Weights of a small contrastive audio-text model.
Model: mfcc input, encoder arch crnn, encoder norm groupnorm, encoder depths [1, 2, 1], encoder rnn gru, text encoder width 128, text encoder layers 6, text encoder norm layernorm, text encoder activation quick_gelu.
Rows from block 2 of the audio encoder of a small contrastive audio-text model, named by matrix and row number. Each number is 128 + 24 x the weight over its row's rms, rounded and kept within 0 to 255. All counts start at 0. Numbers have three digits each.
After each channel's rows are labels from the 100 clips, of 14976, where the channel reaches its highest value: "strongest on" is what is common among them; "loudest band" is the band of the loudest frequency at the time of the peak. Only what is clearly more common there than usual is listed. The data: short read English sentences (LibriTTS-R).
# conv: width-3 conv (encoder.blocks.2.conv.weight, 192x192x3, standardized in use, each kernel summed), inputs 96-191

conv.1:122112150177132179143123150090125179136131124158094139136111090118124140129124152158170072134142167145139139144107131095190112067125154141150094146146112153153085129144146079115150113092128146124140160153106157120149140108134139153146094159159132155121113128130118139115117112175138095120
strongest on: the word "what"
loudest band: 250 to 500 Hz

conv.41:100118101143119104128143114140164125152127136116140112093093144107111146132109113120160172137157132116155123126132144114109149121152120068109119130079130176181174131165154134115141153116115137124128130187148099131135159121116153147155141090116111153168125052134132147133110116107118104102
strongest on: voice: male
loudest band: 250 to 500 Hz

conv.107:165129166105169116098119116129124133124118125100107175117170128130128111124096168137106098121103138132106084173061141117111133167134150131143140103111132143101167140110150123094111156160128152149131148167134157098095116128157145159162128132149134158121098106130181094172175115137135105132
strongest on: the word "what"
loudest band: 250 to 500 Hz; 500 to 1000 Hz

conv.28:139134098158110114160092068057104125108123118136134117109129084139126156144138121158112148125127112112126147178102151123147127109131112173140089114084140128131069146151133120127157126133085110163154128205062116164141107141132198144109121088135111157130128130122124147137076104148126087114
strongest on: text has "what"
loudest band: 250 to 500 Hz

conv.151:153177151122095128171121107114108138173157133098112139136123142140084099117132116131115100154121159097130148121114151102108125179089156163155149155083132085174112103104161121141134132146093114130112159123104124093081099100143086148152103139119140110159122146123168136132080155113140093112
strongest on: voice: male
loudest band: 250 to 500 Hz

conv.95:128133062125101105142120114122106148103125116101116119139116102118102135139112130168103063138121123126131102135125127107107144112168163216104095143122140142114083156161089140118113123118110146174177144119107159135117115129108138132152096098139116150109155131110128151122114113143106109091
strongest on: the word "what"
loudest band: 250 to 500 Hz; 500 to 1000 Hz

conv.145:176128152140149146116078120104142125156110130138115151130164133172112151139145139144081172152129141062165094101134098133097114110115121167150143101113147099188129122100141148161104121129107117141117126127111142149050128108119095143140105139104125150182135126087187112118115188102106110153
strongest on: voice: male
loudest band: 2000 to 4000 Hz

conv.103:128105141137133131100094110082111135137082133151131126117130166128105115140121166184133154123031128129148064109146114100112120114142050135137106098132127152114154091113165152094114140111120130147126140143104157141161151103108148158145140165150146172141150127144151143112094150172142096147
strongest on: the word "i"
loudest band: 250 to 500 Hz; 500 to 1000 Hz

conv.45:146123119114108080129144160164140129131162111120087149116124164134175117131159151148145162144148122116117137114122139120144136160103125133162175154141166086110119108171159114183088161126169132062128114111132120104141136135169145147091136085105102152115099049140108105132124129142139110096
strongest on: the word "i"
loudest band: 500 to 1000 Hz

conv.51:161133169103117140117131130094136144110113142115136109104169178151172115145125080104121106115137135134126116071117132140114141124149135087155124134116115065153151142119137153121129106134104149115155116141124138107133168122170131130134127141143093151163164109140089153122143128081130072146
strongest on: the word "you"
loudest band: 250 to 500 Hz

conv.187:107112151109130095125132132142155121101097158134131128110153154108179124130125136104119122121143130182166082150195090131132086074134111143126174149105099131119120102121113113094083151123141112145118152112161095127124153135151139103088144161154139146130127103129097121101122146113126125099
strongest on: the word "i"
loudest band: 1000 to 2000 Hz; 500 to 1000 Hz

conv.172:138156217089122123149139105122110141099151096130111112110145158101124143119097142101105100137105174144113135122154118161122141141131059136098138165107153205129118133125147132145143146129140134140078130147144121129149107108143154129182109149128143170112132122168090108166136106103130149126
strongest on: the word "me"
loudest band: 250 to 500 Hz

conv.91:113141145132104125101115132104109169162154136103128150144158143131121131149109145151170115108103125094150113180172140144155096175140076170122124138145151162135114159152112140108149142155141130142083124159140131126100153147116166117125102097156115145128112142143155128147131151105170130139
strongest on: the word "what"
loudest band: 500 to 1000 Hz; 250 to 500 Hz

conv.130:170106136156159139157108137122169122148151118127131162143144149152127131115114085176145145142139134134161130114134126110095084123151140106124162162154130113124124110167114112114133124115133157137136147122138139139096154102087107117091123143164145118138143192132161154162141129146137131111
strongest on: voice: male
loudest band: 2000 to 4000 Hz

conv.44:133097169127142145104135119088104141126136113091142092155158094110125123155121125117138165134101136095117064140085115124107119114119128165117107140139100132117059136124101155117145135127139120102140167140128115065126126134144134095140103157130150154106105130166136128080085115143105130143
strongest on: voice: male
loudest band: 500 to 1000 Hz

conv.143:121145140120081122180190115108118151160149128122119110136176186143102131108119071143160157181150105130115133142137113135147100142149171125128099090098108138161098106168117131117169124157121139143098155148077141100070114108101143142118100088110120139101130196115154095149108107146130119101
strongest on: voice: male
loudest band: 2000 to 4000 Hz; 4000 to 8000 Hz