Weights of a small contrastive audio-text model: encoder rnn gru.
Rows from block 2 of the text encoder of a small contrastive audio-text model, named by matrix and row number. Rows with one number belong to one neuron. Each number is 128 + 32 x the weight over its row's rms, rounded and kept within 0 to 255. All counts start at 0. Numbers have three digits each. After the name is the row's rms in percent of the matrix's.
Before each neuron's rows are labels from the 100 texts, of 14976, where the neuron reaches its highest value: "fires on" is the input token at the peak. Only what is clearly more common there than usual is listed. The data: short read English sentences (LibriTTS-R).
# fc1: MLP up (text_encoder.blocks.2.mlp.fc1.weight, 256x128), inputs 64-127
# fc2: MLP down (text_encoder.blocks.2.mlp.fc2.weight, 128x256, transposed), outputs 64-127

fires on: "before"; "for"; "what"
fc1.109 091:114101140093178154057145065132172136171113110119126119113087125159074097130144065088131132104098169105105094106088098127083138164136082166163126136116150125177142076162169126082163148111136186
fc2.109 097:150129168131067125144133226176067100103151152146079141085096159103178134117094185145128129097149144141116190140100086102135079151098201133109087151172092125079133130146104119107108146160160075

fires on: "was"
fc1.6 105:112157124172192156157118110161143119198130116153135122092194120113143134177131141169131133067098202179099154151187139158109093149145169103104112150097144173122087132142106159106108104109095144
fc2.6 100:175165143069135170152214164149156166124124065122105072128151080126150161141140127110106137143082174160106164165154129114071090186115147093129109079120096147107202144077111161105133098150105085

fires on: "<end>"
fc1.153 107:148150196112188123122151128128140161130149167139123163124161137146128150057099085139119140100155150083141188165093113107103129099138162167095176084119159100124114139049089100123115153115191114
fc2.153 106:112144069134100139091187115150140088117119130104114109142205163157119123097124132157122126036136171105115116101146150127116125126107099086143160182143091148170169100156120140185147134080127132

fires on: "was"
fc1.158 119:109121076139131133127078124159069144193125139148126146136067136065104146177134133170146160099099200135089128134134097099115106105161177087142103105132182149063144178133154121097092160129078195
fc2.158 119:155129113101134107131070121130126105199170098152095122048163079120126195139152143119165176207116202108102157098078150087094097126166166113124119098125136152168181111101126117113163134115176153

fires on: "<end>"; "the"
fc1.28 093:125150116089133146163130163154153116143158158115116169072120135117144132106102159150128156120141176124163152172129108136106132129173042150121199141138180144151097099170118079191116136113169104
fc2.28 102:145151135169150163131152094107133147099051152108142095150199184092168168151161112131131125159175126132099105141130185144074111140068111119108103120092161091124162198154126137126110158117158091

fires on: "had"; "that"
fc1.212 100:163101129114140200111127047140129088123178166113113098135143126098109134113171159119101161111098094150110126105136117127098149138123166119123124142079124143125097116152132174130119080107107122
fc2.212 088:152164113104155108091114146133134132159122108119097112140151114165088165129188144126114127097133125180127110110101161130108178108112106044108105118205146149103112123064108164084102087174078161

fires on: "last"; "laughed"; "must"; "master"
fc1.206 089:139125098118127112127093100117138158120128098200154163117158133136108132111102080186127185138166160069076110091088108113091100127150134121163097100181181156141111141130126055041127165145100112
fc2.206 094:122135149139097156096124145120054146074164142131083126097077186109136129109110151100120137149098073179126165161081138148122119166112133131132156192036103195111097163121143114244095137146136172

fires on: "not"; "that"
fc1.224 105:126126109105167142114082148148154092113099104184155152102127095146151192116144103069158129136136137119152165143113157097098084122098119125152148150131054085066106156115107109145177080127131121
fc2.224 099:125117097111093158122096131131143102138109156121107154074169160173113084099148124137074169169125139164127136063116077107157153138069089131159110116132093158133074090168138161089102202142065108

fires on: "that"; "eyes"
fc1.215 087:140202145095150125153118105110064142098139149168169146099142112098153121063156123096128148121159205165152092138116146130117151100179139141090142108113071154123149127190090062125088104127131139
fc2.215 100:093112130147156118065130132145141127090100095090162109130122172153181160099159094116161116142119141121105122147079151165133125109141190159145145127041188135139139105114138091112133225142185116

fires on: "the"
fc1.95 102:099165093177085132139122181129129139096126161169096116077109131147155155149109117161094116159120102109157131114089151108157125141094118156083125158092129158086112125092174114114086085103186173
fc2.95 101:085139149101159118154104137181171123134141107128124152077069160171071078143166146149187163173089161135091158160136092063133090103088097162085115167121171080103124105143106199170142132104101098

fires on: "i"; "right"; "quite"
fc1.134 097:133072130133148119155110099139050073131159098126101117104122062145162170084172058110154122069191100063163102098120113091110132125126097174117147058116146088149137135172140116097106105095149129
fc2.134 109:104195125131140212143181136118125141138177109061146117139195153173134152147078158107156115152148185122160088086076138206130104089130167175144142107114064158140107080152152114114135113077132108

fires on: "you"; "evening"; "you'd"
fc1.68 094:100120142058195176172085159116108164130074181108116093118161137132093097195162168138176143150123203114184097179088133120170080156104065153127120119126113153088130168097110150122132185111095095
fc2.68 097:172072068117033138129151123140107094120100137129153171141104098122143154130068135100060166078146118136121109118168112104138112098140128158145063141150083134136092101154152147142083081124171167

fires on: "to"; "face"; "it's"; "first"
fc1.47 120:131042103140192115102178120136107111148198114115149087123153186096131134145109111175134122077084134114079142167140161108154101154056142110122100221088098072143114085121131128087117080100149136
fc2.47 118:068068145116118130186101118122151079126128096151102131151108136138029127106096090081088130066089100147128116157124083098099123155148172138172155113129156128121100193099156118121075144121076144

fires on: "from"; "for"; "probably"
fc1.117 092:092123090165098156130100078128116131152128148197130144205109072124168185120124194152114139169166176116132133140146127174183083116073156112121114176105155196128106168142105123155115099160117152
fc2.117 093:132114143153151090134120136118111138136088144086155091088143180147090050145180097121164186097110121107111152110137026165116137175081140150109159104115087126110200099081096101110163160117133138

fires on: "never"; "know"
fc1.177 095:119149061090175120094123195108096183066175145177167117165121148155128164193120202119136124071131098137108113129100126102155114111106090106153136148160113142076073167115075122153118079107065127
fc2.177 096:089181183154079145165075125042161150121079133114121121128121125112136146094156137138136180176113098181078169167132173156127130090121155177175139156153080183106132098150098128168164134119128163

fires on: "<end>"; "it"
fc1.230 108:159137154141107147148107125155102107133134057130128138128126115101072118158180126126151136111157131125143152192141068155122110104141097124114114150133075094098161167210136072156085116160133106
fc2.230 126:075151181084188078100113126087159140180178166121108107114162137133135128134112131104127177166079140100145130148145164112180164091154127133179145086179122105147092105152120159144112130088166134

fires on: "much"; "must"; "that's"; "its"
fc1.77 106:092092092045074192180060139085099181112150150113126167121134114103090100129101120122163119147079178138103154134127137099115082126117178191176153088065181180079119100139156096156090193123179123
fc2.77 100:080156095125126132114180090162190046110103160170143102163127116140140125161172168103045123138119090103094142127125073128124083132129135150124140154073099093103106134138106088141100146121074178

fires on: "that"
fc1.48 087:151159109124124073117066104134138105133117149120169143126110152153164185147093129101174118143151174095142145173112089081145170107189091096173199129105151147103131162109093133103137149146112182
fc2.48 100:108108133122140122164117074162146075043090138150161111119100124174175145134109123167080119086095112119120168110089114121163107103127179156103104142180144130132138145145099090140135172165171191

fires on: "they"
fc1.214 093:161165133135089111135151090150104157151138120174086138090131086159177098109190143100139186110108107120176128164155087123089065073133138105124103105140082096099095106127130189138110126162081141
fc2.214 080:145136162113131131165094081142109151141087100081090136119153133160085149154141085069127199074169107120158105123159167130178107120123171155099115193189084122105147090143113119105145109098111138

fires on: "only"; "wonder"; "when"
fc1.19 098:125123138090120111168126101168123154088100126146113155165134128131147136177130179116128128094121115111074202112158156129110148162115109126067113158110059091112122080146144153164155086099110117
fc2.19 098:107091130118145077166162117135087154103168130081106166105113131131160183152171141155090091153162163138163066172171173117165103100049117151118100109138052166137130133042156134165125146100149176

fires on: "never"; "not"; "nice"; "battle"
fc1.113 113:138097138075151064133133122099185167144169123194154154107126191160107091151139109161130158115129127181174143140161069115078132108083114111138119091106138088107149129162073081095124184118150146
fc2.113 109:086153082142102141115123110112137082222119173146159111152119091171121142085163151087096159112121139188098151160095154122131128095132119158133157094100106127113090132154137123250117113162105167

fires on: "is"; "as"; "suppose"; "mr"
fc1.3 094:079123103122164079149133120074178144138143154130127104109150127102124106169139166129133062073118151116133105183179111165083117184067167146090124109084120130150105157128093133105134105091144171
fc2.3 091:152145055086105159112174125170131096116157101136171138167112063080153092115121138130143139139143096093109089098069175129128110185131118154156158157130119174153157065137097108147071126086106138

fires on: "that"; "it"
fc1.32 103:124163137044145165126123133090126104117094129149084130150127146116171123075159147080168122128109096118144124207136151109114133124178120074111171134084136097168091088194154174134139136145079084
fc2.32 093:128152111159155139108083165111154131101159116166115112095143157188158164144165125124179126075128114160097155101160129097197146085131080116057150139152174113163116157111079127103144089174122194

fires on: "oh"; "me"; "wait"
fc1.84 106:167106186116113111143180051152134134160128169161088169139162108132142153145128091149136140108100123126105141069140122164064149149159105169142134191149173135098136148137133105142148145068116171
fc2.84 093:103108075136106094167116162102166125187142085131149109114110189145101095088114176117112115195129095105150065114100130135102092116107184120137167100130090117141099099123103139191117106090156114

fires on: "four"
fc1.207 105:127093157115148101107148154111154127090130055179124144122159151121083069154141139116136153079131125143098113094136067095185103174142108092127156154113176097142135159130138133096154161124148100
fc2.207 105:162173144120154091107142130154043074082116153154113188201166121085124093170101116127140109162121137151070125119142135221126129150121107071118120092153143152141134105104139201132068122095134148

fires on: "oh"; "old"; "whole"
fc1.81 109:139080091081161105128111077165170147103096142178152152146112139133145187081169135087091129077115136194120086100118160150103059149157147074134144134182116100173119093145046139115110161109126075
fc2.81 108:128097132076159137147158134098093137175085131095054087107149091112050130130091090188113140151096118099125153100130086104167152050157132201107129176118126182121133147136101137157173115094125137

fires on: "mr"; "you"
fc1.196 104:093133166117126133141149095111151114143129182135168145133123047124131155193135115148139098119079153080027106182170149125103101110083157118108102150084136122083143136107102149115139177112122092
fc2.196 105:133113140095132092134100132164190142121148094136154150094101085070091149072092083093114178107148125093114114155104157136139146157173128122180098145144180127081115110075148095201123147110041131

fires on: "the"
fc1.141 090:113192121071084131146148172167114075161137106116115127130130166118112155122129147118160122120084090203139084102113103076155114134098166104159138148114147106141124108125110126182143071169095107
fc2.141 093:104141154207198129101099124108120160109140126109148156126136136131150135121110157159182091224181122156102123173115165132120101193134107139099145152162111099095143143155148108104164072099135168

fires on: "half"; "night"; "enough"; "happened"
fc1.213 096:117135111156068209073145130118115152076105175112126144108107199116103102108134133169165186137087096121095103151094056158120136114158194097099121090127081146118126209196137133163032111094105097
fc2.213 088:112156168097192083096070128138134072153057192135109108112074125135171177131159117109096087126107152088105143108140185134096072170091121089131091123106159119108099099077101176051171146153185131

fires on: "before"
fc1.236 103:126124123086146074107196093114119170066199173103129141113070129105122119144131148176124161088104178149139132112096083123198133134156131153118142183102116209168128087124129170123109112142127155
fc2.236 104:124153208095157112126150140111055195166120085156107157135107168123129202110104062111109126183155098174172158126093182103090134188140133159167145137164116150109109107134111143088153135113131121

fires on: "with"; "was"
fc1.226 095:125149053137136094125119106054111080114163135152171143169136139141092133172119161154118096171135120140077104085076150114084106087050150136084168095151112140107162155072122106140117142171155125
fc2.226 090:109130084120142109135122165079143134143081111125103184123139160103133089150197097133181127158110163118104156081159115135162132130086144119124078155106230111138105082140053104140107116083128172

fires on: "not"; "nothing"
fc1.148 102:128157093081142125103139124117122097099153117187164129171136060201095097106128111141180142110050122184173115143108134130122137122114135105157139026133113136083145135177091123131145144123140148
fc2.148 091:128118105056129138120126149091158090125118098115086096132117170165162150150131109076096138092093168191101149125142141160093108095106077173152167164084060115092089209137078110147120155192096108

fires on: "from"; "very"; "were"
fc1.85 097:170137166170146098094100133098148122063153126084157175144163102158144123123142089091053123105129066110128097146143148136121169081165080142052122180086138107080075152122128125177133106130112151
fc2.85 096:108112146107087132135116107175114092193124132148155120128096112179118129160141164098178133139150105119124148165181069113158136180141123096156118201089175158147180114092108127114202066096074079

fires on: "the"
fc1.89 095:153145123133128182208164174126155101157138128112114074141044145158117151096073124080115174144083159147150096107114104057170155108117084168095103102096112093158103087185163059160114126123131088
fc2.89 087:086123141156175145162101150138189171106153110141112162095102170182143127104155089207081138160162078143136107107146164099166124132104114122152157176100212153099156129170116162144079114138089108

fires on: "take"; "took"; "could"; "each"
fc1.167 089:204096121141094078191145128207132099181148164164117094205165116155090097133124119091161087118131114120142165144146096121170151139124098143119147149091169090122124200108158101106096052113109179
fc2.167 092:119089082154129121097145122138116130124145061172083137109159071119170136132137118118163172126133100095157149111152080130164159122151198067203154132128193120154138165101112170108112191090154066

fires on: "you"; "if"
fc1.51 083:149118159177085104104122108138103101122085155107199113131074124122070132147100136121122143093120118052167133127115167122142130069138129081159094114102152104159160145121152144100159062140147075
fc2.51 093:167134136154146120180147162127145115148180171138071132153166168167145152099139147187158107157112100178115155137112094124181146132153135142136137149198143087100094125115141150140123094183148137

fires on: "you"; "we"; "great"; "you've"
fc1.64 109:102078114175130140086112165151164114138148176130140146097153080111166103110158117150137156141126155114189082142177163175131105107163187106061049100111093115111119078136112130133095154057138149
fc2.64 109:119140117062162154170180145111137086156148134141136105145081093124076149130117166122144088131166146077117114066177145140133102195147130146123075140142067133143160129146168108178106088131103135

fires on: "not"; "my"; "one"
fc1.198 106:165166058109092094091112096051149109098149091134140126122045050141163151078144102154125170112175139156149114153150113117120154159192127133126120139153133149099136132209087110133123120105140212
fc2.198 104:091099062076144150143104154107131090128090084132149096112148189157104080078073125159140143090065083154147113176119143118085116125112118147149179114108141145106112148092111153114158125189161113

fires on: "walked"; "work"; "well"
fc1.62 121:114085111116114160138186129129150185182064121116129179102137125163133159070113127152098097071117071159102132079088085191107118128142148122103125179061137111137115104132158119131184104141130157
fc2.62 119:109106144068140133149138155116144152143148108137159117116104125099218094110106132117168181062172092095087060147097111125131138121128171099171084095085094136151147109124156146078123096160069087

fires on: "was"; "this"; "she"
fc1.99 111:145115075159144103117089124193150105093140086081142094104140139125175120167100164093123119124081125155138158180115069112134065050126173159093137148108171162061118115152162154121118106081170141
fc2.99 099:173145175083120155091173105111122092196127161151035147105147147076105137118119082176181132125162110122112116159144105180080146147125100172124082106118106072115183100112112109128079163157102184

fires on: "from"; "same"; "seemed"; "changed"
fc1.234 111:142157128183145176161143089174148174118149112125106134090059089115130113103066142100102191103111201166073119124118153141152157097167153138104145138139136140114108100170195068116103114098172118
fc2.234 099:193164209168146124114113158115149146130108149167079108080050179132106117150168121160155165056084128148160133162093169104125099131080177178165094158095133149130127115115154135137109123138117142

fires on: "yourself"; "silence"; "satisfied"; "sir"
fc1.1 112:107086083133135121098153114091109139161127150081107117119066143169120107070149090134166144068132121134126177109122169156068050141112142139096148081150104165185138125129092084142104064144153113
fc2.1 098:145161105200159114123115100131107154047166096183106153217123104125180096131127171147122156122123156095087136119193110098107169171121103151118161071153132148107118132149096155079088096124154167

fires on: "i've"; "as"; "i'll"; "of"
fc1.118 111:097135157103058170134147179127130131154173169131149140133107158119141077147136106147084046111124138093155147102105076099134042153120200198137157115147096095154115105186115054168075171109129131
fc2.118 114:164198133126128113143129147102159125118146141078148151188137090163153120169130159120083069166107118066096144139169142086063122140111150112189104146173125121123110037066087127121176122123140121

fires on: "a"; "at"; "the"
fc1.36 107:108194134129153139156185055140113094135151106148069166133111138091139137188186102110111145129118157109140129158094127103088093109144092085107176138142078145142102146195193183075136156171055170
fc2.36 101:163087094129113144133098201123181186099160129073111091138152139128152120056128195096132105125136105161104104146125156104145071130177118138073129121095135140158107142193111131146104184123103184

fires on: "went"; "wait"; "away"; "would"
fc1.192 115:109100143110091113175145197118206159129119151135110165156123139133143148137131132094139144063150125142133122102101154192145152049166110125066104141120081069134163137169092102134112173166079136
fc2.192 112:118145131106112129125100114140120143162148176134081170078105153145183112169157106218089129096106144117124140166146060162147052103175134128117127165096144099056094120136156159187121097077116137

fires on: "not"; "cannot"
fc1.186 110:107078141116110095126113095139104109131143125146113149117130161140145114073169103097111077148155138168117172111132139085113152089183198181144137094136109196126002122169100148124166136062119143
fc2.186 117:094171109102128155087138103091152135163101103171120116173132121135117107136107146172129164153120142115104146145091152178131100167070116044190086112185092126072114165059108155126159146060092143

fires on: "with"
fc1.20 096:132136201106153206097159155119148148073122120145082118110136146164130189107133110160110132151123160101124134091147072138155106174147150167093093089143143132059087201137195110124058148135156185
fc2.20 091:146124092154148178155083069105105078153119191080128104143133107140139145122148082107132167124135103062068136143136149082107082100115127137124149147116119158195168083147142143148090117110149107

fires on: "sir"; "from"; "home"; "morrow"
fc1.142 101:159135183133172121142149115100113086091108172087163148151177131149105161109128175100146159153145086146079108141163137167128096174173153124073180167225152120101109127146122116125216078109173143
fc2.142 102:140167103141106130150088173162184098150167136165196045144118159146092127198138168142181132106144122140152159123122102132098099169099064134119113112087118096136137118137092159101115187080079053

fires on: "never"
fc1.193 105:134145127102169086139152143115143128089087102148116184137158086131138176117143130144135083167137100161106106142130136107122162071168156117095135060090144115067113150151132145125125093105164193
fc2.193 104:193177143124105154148180148138163133142147114146130146122173132114174148145138083109169097076117119115107154169164149088062095116090145131166140109120101179171169115228130101108123164183024145

fires on: "to"; "him"; "changed"
fc1.189 096:091130149131140117133170068239125122098131216126112125088102125088113147100103167101137098161110102158148084127086153107133101125142135138068122121103077099189120123126116121098165113104087114
fc2.189 097:188118161136141134072177120069122128114096099113090115176135090089055126158134127125103133085117150114135106145166133103087161101158062118173084086119132097088155172129089076134121157158091128

fires on: "time"; "tell"; "father"; "found"
fc1.218 110:144139143164130171065065138164169118174111112185135138157046129175162149081110145113098136145100081128104188201133134121113155112136112122146135077131195138204159118163069118164142106117122125
fc2.218 103:153141172140095073090096110126149137076107122101125139173172169137143138171073148177121067118065112161089170049118139113111163199072139089064160135177143135137141136096066130119094115107171109

fires on: "from"; "however"; "replied"
fc1.199 096:112126158143154153099068128100134160107151146128144141124080093127177123127147083145115070100107104149094109140116151141170116172117110164110199084172162123120094093191097150148103066092138178
fc2.199 093:077067124162097109123183080162087123072187097157169167123106144125096186101101147139138149134114080187119172098152121120141108122157156142109134126148122147040099124114192080129139165165100122

fires on: "time"
fc1.159 096:175178139164121057094176126093126147108119093119155126098101107123162171153166120096134192148133152105119115152087111142153151168181105124122131111123142176125090122171115103106157089058080124
fc2.159 102:166145122111151126114117130161182098115148131109103082132151171144089085119092121121142142125135094111145149116140096159121146110162171197196144130143183169164122117082136167151108103148143142

fires on: "a"; "of"
fc1.133 092:148146164127130101107088143102091121134117138152113131141129117112148105117135161108125108082129161093110128085148140108129100144101072166118168142114135137140083131153152121180122157131083064
fc2.133 098:045127142120126138163068182098129138130158117136203135104178157141102109170147160100091103155194159098113164101130103113158116138085122111083149135145125097076175100176065139094095115133138144

fires on: "saw"; "course"; "spoke"
fc1.187 103:112111102105153153148147127170107099151115046134085146167103135101137113121080098082151143125151154118106161075113171155127074126157075076185130112133139114116068156091161126093127123216142159
fc2.187 099:160134081153162139107149156120163158138136134093154120114095123095169091117113121135122140136108167180064113123192152140144148183125082121077090134150134083187216137165118138121139115107069139

fires on: "time"; "cried"
fc1.156 092:128130150134153150136197109114154130083196108121116158184090157144133155097178149142145152168159152122137098103144046127135151160204091115085115109117146162184129161149136140184113078100110075
fc2.156 093:095112122132111117170116109163117185093104156107164100145174131114111137092080068053139185181139123145159130119125138081184125143181106144156131120106158119088192129085155101075130180128047095

fires on: "much"; "nodded"; "my"
fc1.52 097:081144136107148126134105154082144140136165103144162116102133205097181096070144164117133119021110119134217086142110125145143109160160103137177110153147108105084075098146108038112105137142147120
fc2.52 092:090176101140172157110178095089153115125163152134200138098100086162164126141116113146142093171184121144081164087090116151110187083128121114166160096077077162146098140100127113110110158142153120

fires on: "<end>"
fc1.54 094:093081075145139106163106113164177133119121127097087149124166084160123220131086142170096108129154110099085149137140093145077119147096086049115169140128073118150106160149141075107103159142171099
fc2.54 122:089112203133088130136161129143106065148114079131086114148070172128136122144134089094175156142044149148159141110101129148131145132166094202150051146138082150089125094133165088154100163127136146

fires on: "if"; "it's"
fc1.166 098:151143169087109106116134117109154154071126081141092143097142125116126161134067173155129111142045189178127160137157093152116103074128098124146191120103134111163183083106101154081126125132192113
fc2.166 092:127145118115120148163084041155114135193090170107093059144162075072150150148103124132146101138131106116104119116085168069081167118122125142106076161151079122118164132075124119146129136132083122

fires on: "<end>"; "i"; "at"; "hand"
fc1.92 086:103134111178116099128099134071166095056172089105106145117152137132135156154138117140136104129121133071175187189110117115122107165152104118092158160168140118123119179102158137178139155097107089
fc2.92 105:152149156136065105136122094165145112181127137096150144092133120116142122068111131151079160144128090151086159123165116081071150088158129158081045122117150085067209179210102109080130152190103084

fires on: "had"; "eyes"; "half"
fc1.219 098:110090142153153132046100122114130098147099157078136162145183155119092160121110173145100160159095126109125041162073144092125151115183117082159170112142097168189160097136127142095091089077107137
fc2.219 104:187145160142085101184122170139083098172102128168151088121108140141188124162103167096149150155137117123135141111104059136091082154144175116117074085146096180127177144139119113083078158112098155

fires on: "the"
fc1.137 094:189163182114148130138107172120163152142147152144066141129144141161073152146127134122077147155112199156133091101154088120122064087117085151174148182132148139150188113118186062126114082076121131
fc2.137 089:114171055160122105154095095122135141104102113116149124081095114153086116170070086174195110160158111141133120130143126123114133095033143154077128114199102149089086117143135174215120091091132155

fires on: "time"; "father"; "replied"; "call"
fc1.240 088:141111060128153150081086086183083099114154184134132191179169146208115133098124073110153091131135177116163096130150105178141153191145060083125112110133160100124110142120141093121068183106091117
fc2.240 099:180228176167112127134139159182104110128069078107124106106168184143115134078139176114161152143179108124149145148171134091113117118148134133154158174121094160141081114138057158149133085110132108

fires on: "<end>"; "before"
fc1.200 098:144107113117151130141078096104176074055117088154093200117085184147081079105133122126139150117131182154104099145102139119148117142077123091108221132106140150131133143071152035169124155167070118
fc2.200 110:171176151192113120150129169169129155153111088054166124114140160186164142118103079128134133138184094112081153107122178140150089115093122159134094077128172120136109084132113127142119190167080109

fires on: "they"; "this"; "those"; "mr"
fc1.139 112:136153215131164117077057144108102133088116107164095136081130129161092147171201093129139154114132112117231121145111104154149129114126140162126113082097135119105143096131203105038107155153122127
fc2.139 098:124108156114134186195128126124139146130142134145098101120188063171153164093170127111187143105149085157152124196098126124140124109125138127073114140172110067126099102180105169210097153124104112

fires on: "not"; "that"; "never"
fc1.26 101:114109107117135138161121119099125119098152139167138103195139131217125148064184064145151091126088133168148149086140136107176107145115109118108122086119096142113095170113136176116155124120071186
fc2.26 105:124148126052142157123112139112160135115095050154096190117120118141109092113135127128087150083164124202077140163103094206149109129153125132136154103113095176162177073164160187098177130140122164

fires on: "if"; "such"
fc1.150 113:167147138119061112134113124140078122058134132076113139127187129112194147141148147124127104095132129131102152130118187099154117105099134163112085179149157141192078131069155094110110121126068108
fc2.150 108:144113178090187105066100106087146145152123098087117118120098131147156129149162112108166172099175160130136115114111164130175178114124123125118071137125089172143157085131107115103119106105128152

fires on: "remember"; "though"
fc1.115 098:115101110124058076112074143106120112130149117131128141130130105204149115133113076143157143086033115157087172182121166166115126145116117103107125122084110157134137173121102101152099077132116180
fc2.115 095:112120097127135167152133139193169128111074137132134158080141131147115110149115102152128135167164150138090143095123130145122091112135164125157071143139120187105089147110175149103186139164162115

fires on: "saw"; "so"; "still"; "silence"
fc1.5 114:132183162116134153180111146142091152086148100123119140139159087129182099114110084134122142097125135128107172117083201136115086185159093149121139102155138156135110161054109155095111097159081087
fc2.5 106:162083122159168144083118129114137183163150108089119104122106093152121088188092181146133108135144129140116080178156163097115186143087177143116131176179110126200119087123091118094079138181135116

fires on: "remember"; "hundred"; "name"; "men"
fc1.217 103:077132089060147175126112142129145177112106154108144123132164141148198107145103173131158059085074080123114208121146137202147142130215132129124144104095085161100134180147124165159145110098135147
fc2.217 113:088129169122056141128125120143077132154132136126118160107103113177103128161114152151091196112114102116153174143171161118154158155042072120095149163150092146115153154095090119126171163166077160

fires on: "i"
fc1.83 100:134098150187135193135193120075052185141099118188118132144188110179114113143137131107137154107148136086136105105139162156100166133103131189107140151199073066136124071167121110136136138111155133
fc2.83 113:143091115138075119156079177184146112141159144172113065161112126159151157190120152109147104133166148137169128103105141049132208141138130118153113082128078089204124120156137160114125157104145110

fires on: "to"; "into"
fc1.242 112:158183163052130165147153102088160178127140202134115142121142099080109152122148102091104142154128153155111133151079066098119070179103125114114186140087122041153152191094129078156151120129113156
fc2.242 095:106119121167116135083103066106139092137143113114118120092156156155079108147133163116119100123195086162136095154147115140186073124161147139100068148198115139210105151096174165136153163129121137

fires on: "a"; "i'll"; "to"; "what"
fc1.34 089:142074144129161187160106154083140138130152137100129098152180095139135133126107084199107095140155125118090182158090143154093057151143119126134121137129116106120181155120152133132121170128131134
fc2.34 095:113110142143123165116098138183140114164097081154150102097132114110131098145140139088098101194133119124095114133074080099108073056123081130126169144215130137157080109141092092101108142136147070

fires on: "no"; "tell"
fc1.188 103:066155113115138139138136166140134162096150115167159151156116093141112153110099131112087133138157140185139145113119142143132106127121160075146173062106119133174205149085106136189162107072106120
fc2.188 096:097096105102154098167147128140130112125103182149074100157125133086160211203108155122126071118119110127085131109167087124101122120162068100177122161126098134137197112159068114077082171166078121

fires on: "they"
fc1.35 104:099176171179136154139168184150168135167122188132081157150137102142122191110200152084154128155040063121161101075129158142115181093163130136147085138099053101136159123161163133137122087151144135
fc2.35 098:154118074121141137210135156045135159157112101159082141099191116146092121099122078120184120117152133144141158177177145105103096045092139140129153117168153105155078175109123126149133142187093128

fires on: "no"; "and"; "do"; "them"
fc1.174 100:089097072110167091112102169125096084147109169105171178126145135110083118135176137120105165079051117187149166124097122122094073175084092113082137108177113153195103111122049154099153126156090153
fc2.174 090:115123168104145147157144091119163136122074053166104139167146139125150140149140148175135142200147189065080145145148121155183156129123112115159160159119108147170123143196115123179091162094087161

fires on: "no"; "little"
fc1.18 101:113177100137100095095179169134144179124123107134168155090152146111124157118145118135116071055143083191129161139149121167161081106134137096152129135129157087103153143102095160107126125132153188
fc2.18 095:139121155109151116142098074071149130133102124136133094111124179140137170145144143125222189095121123172156128159123123177136136061049081107109090148109078057153135077205126135076102100161123120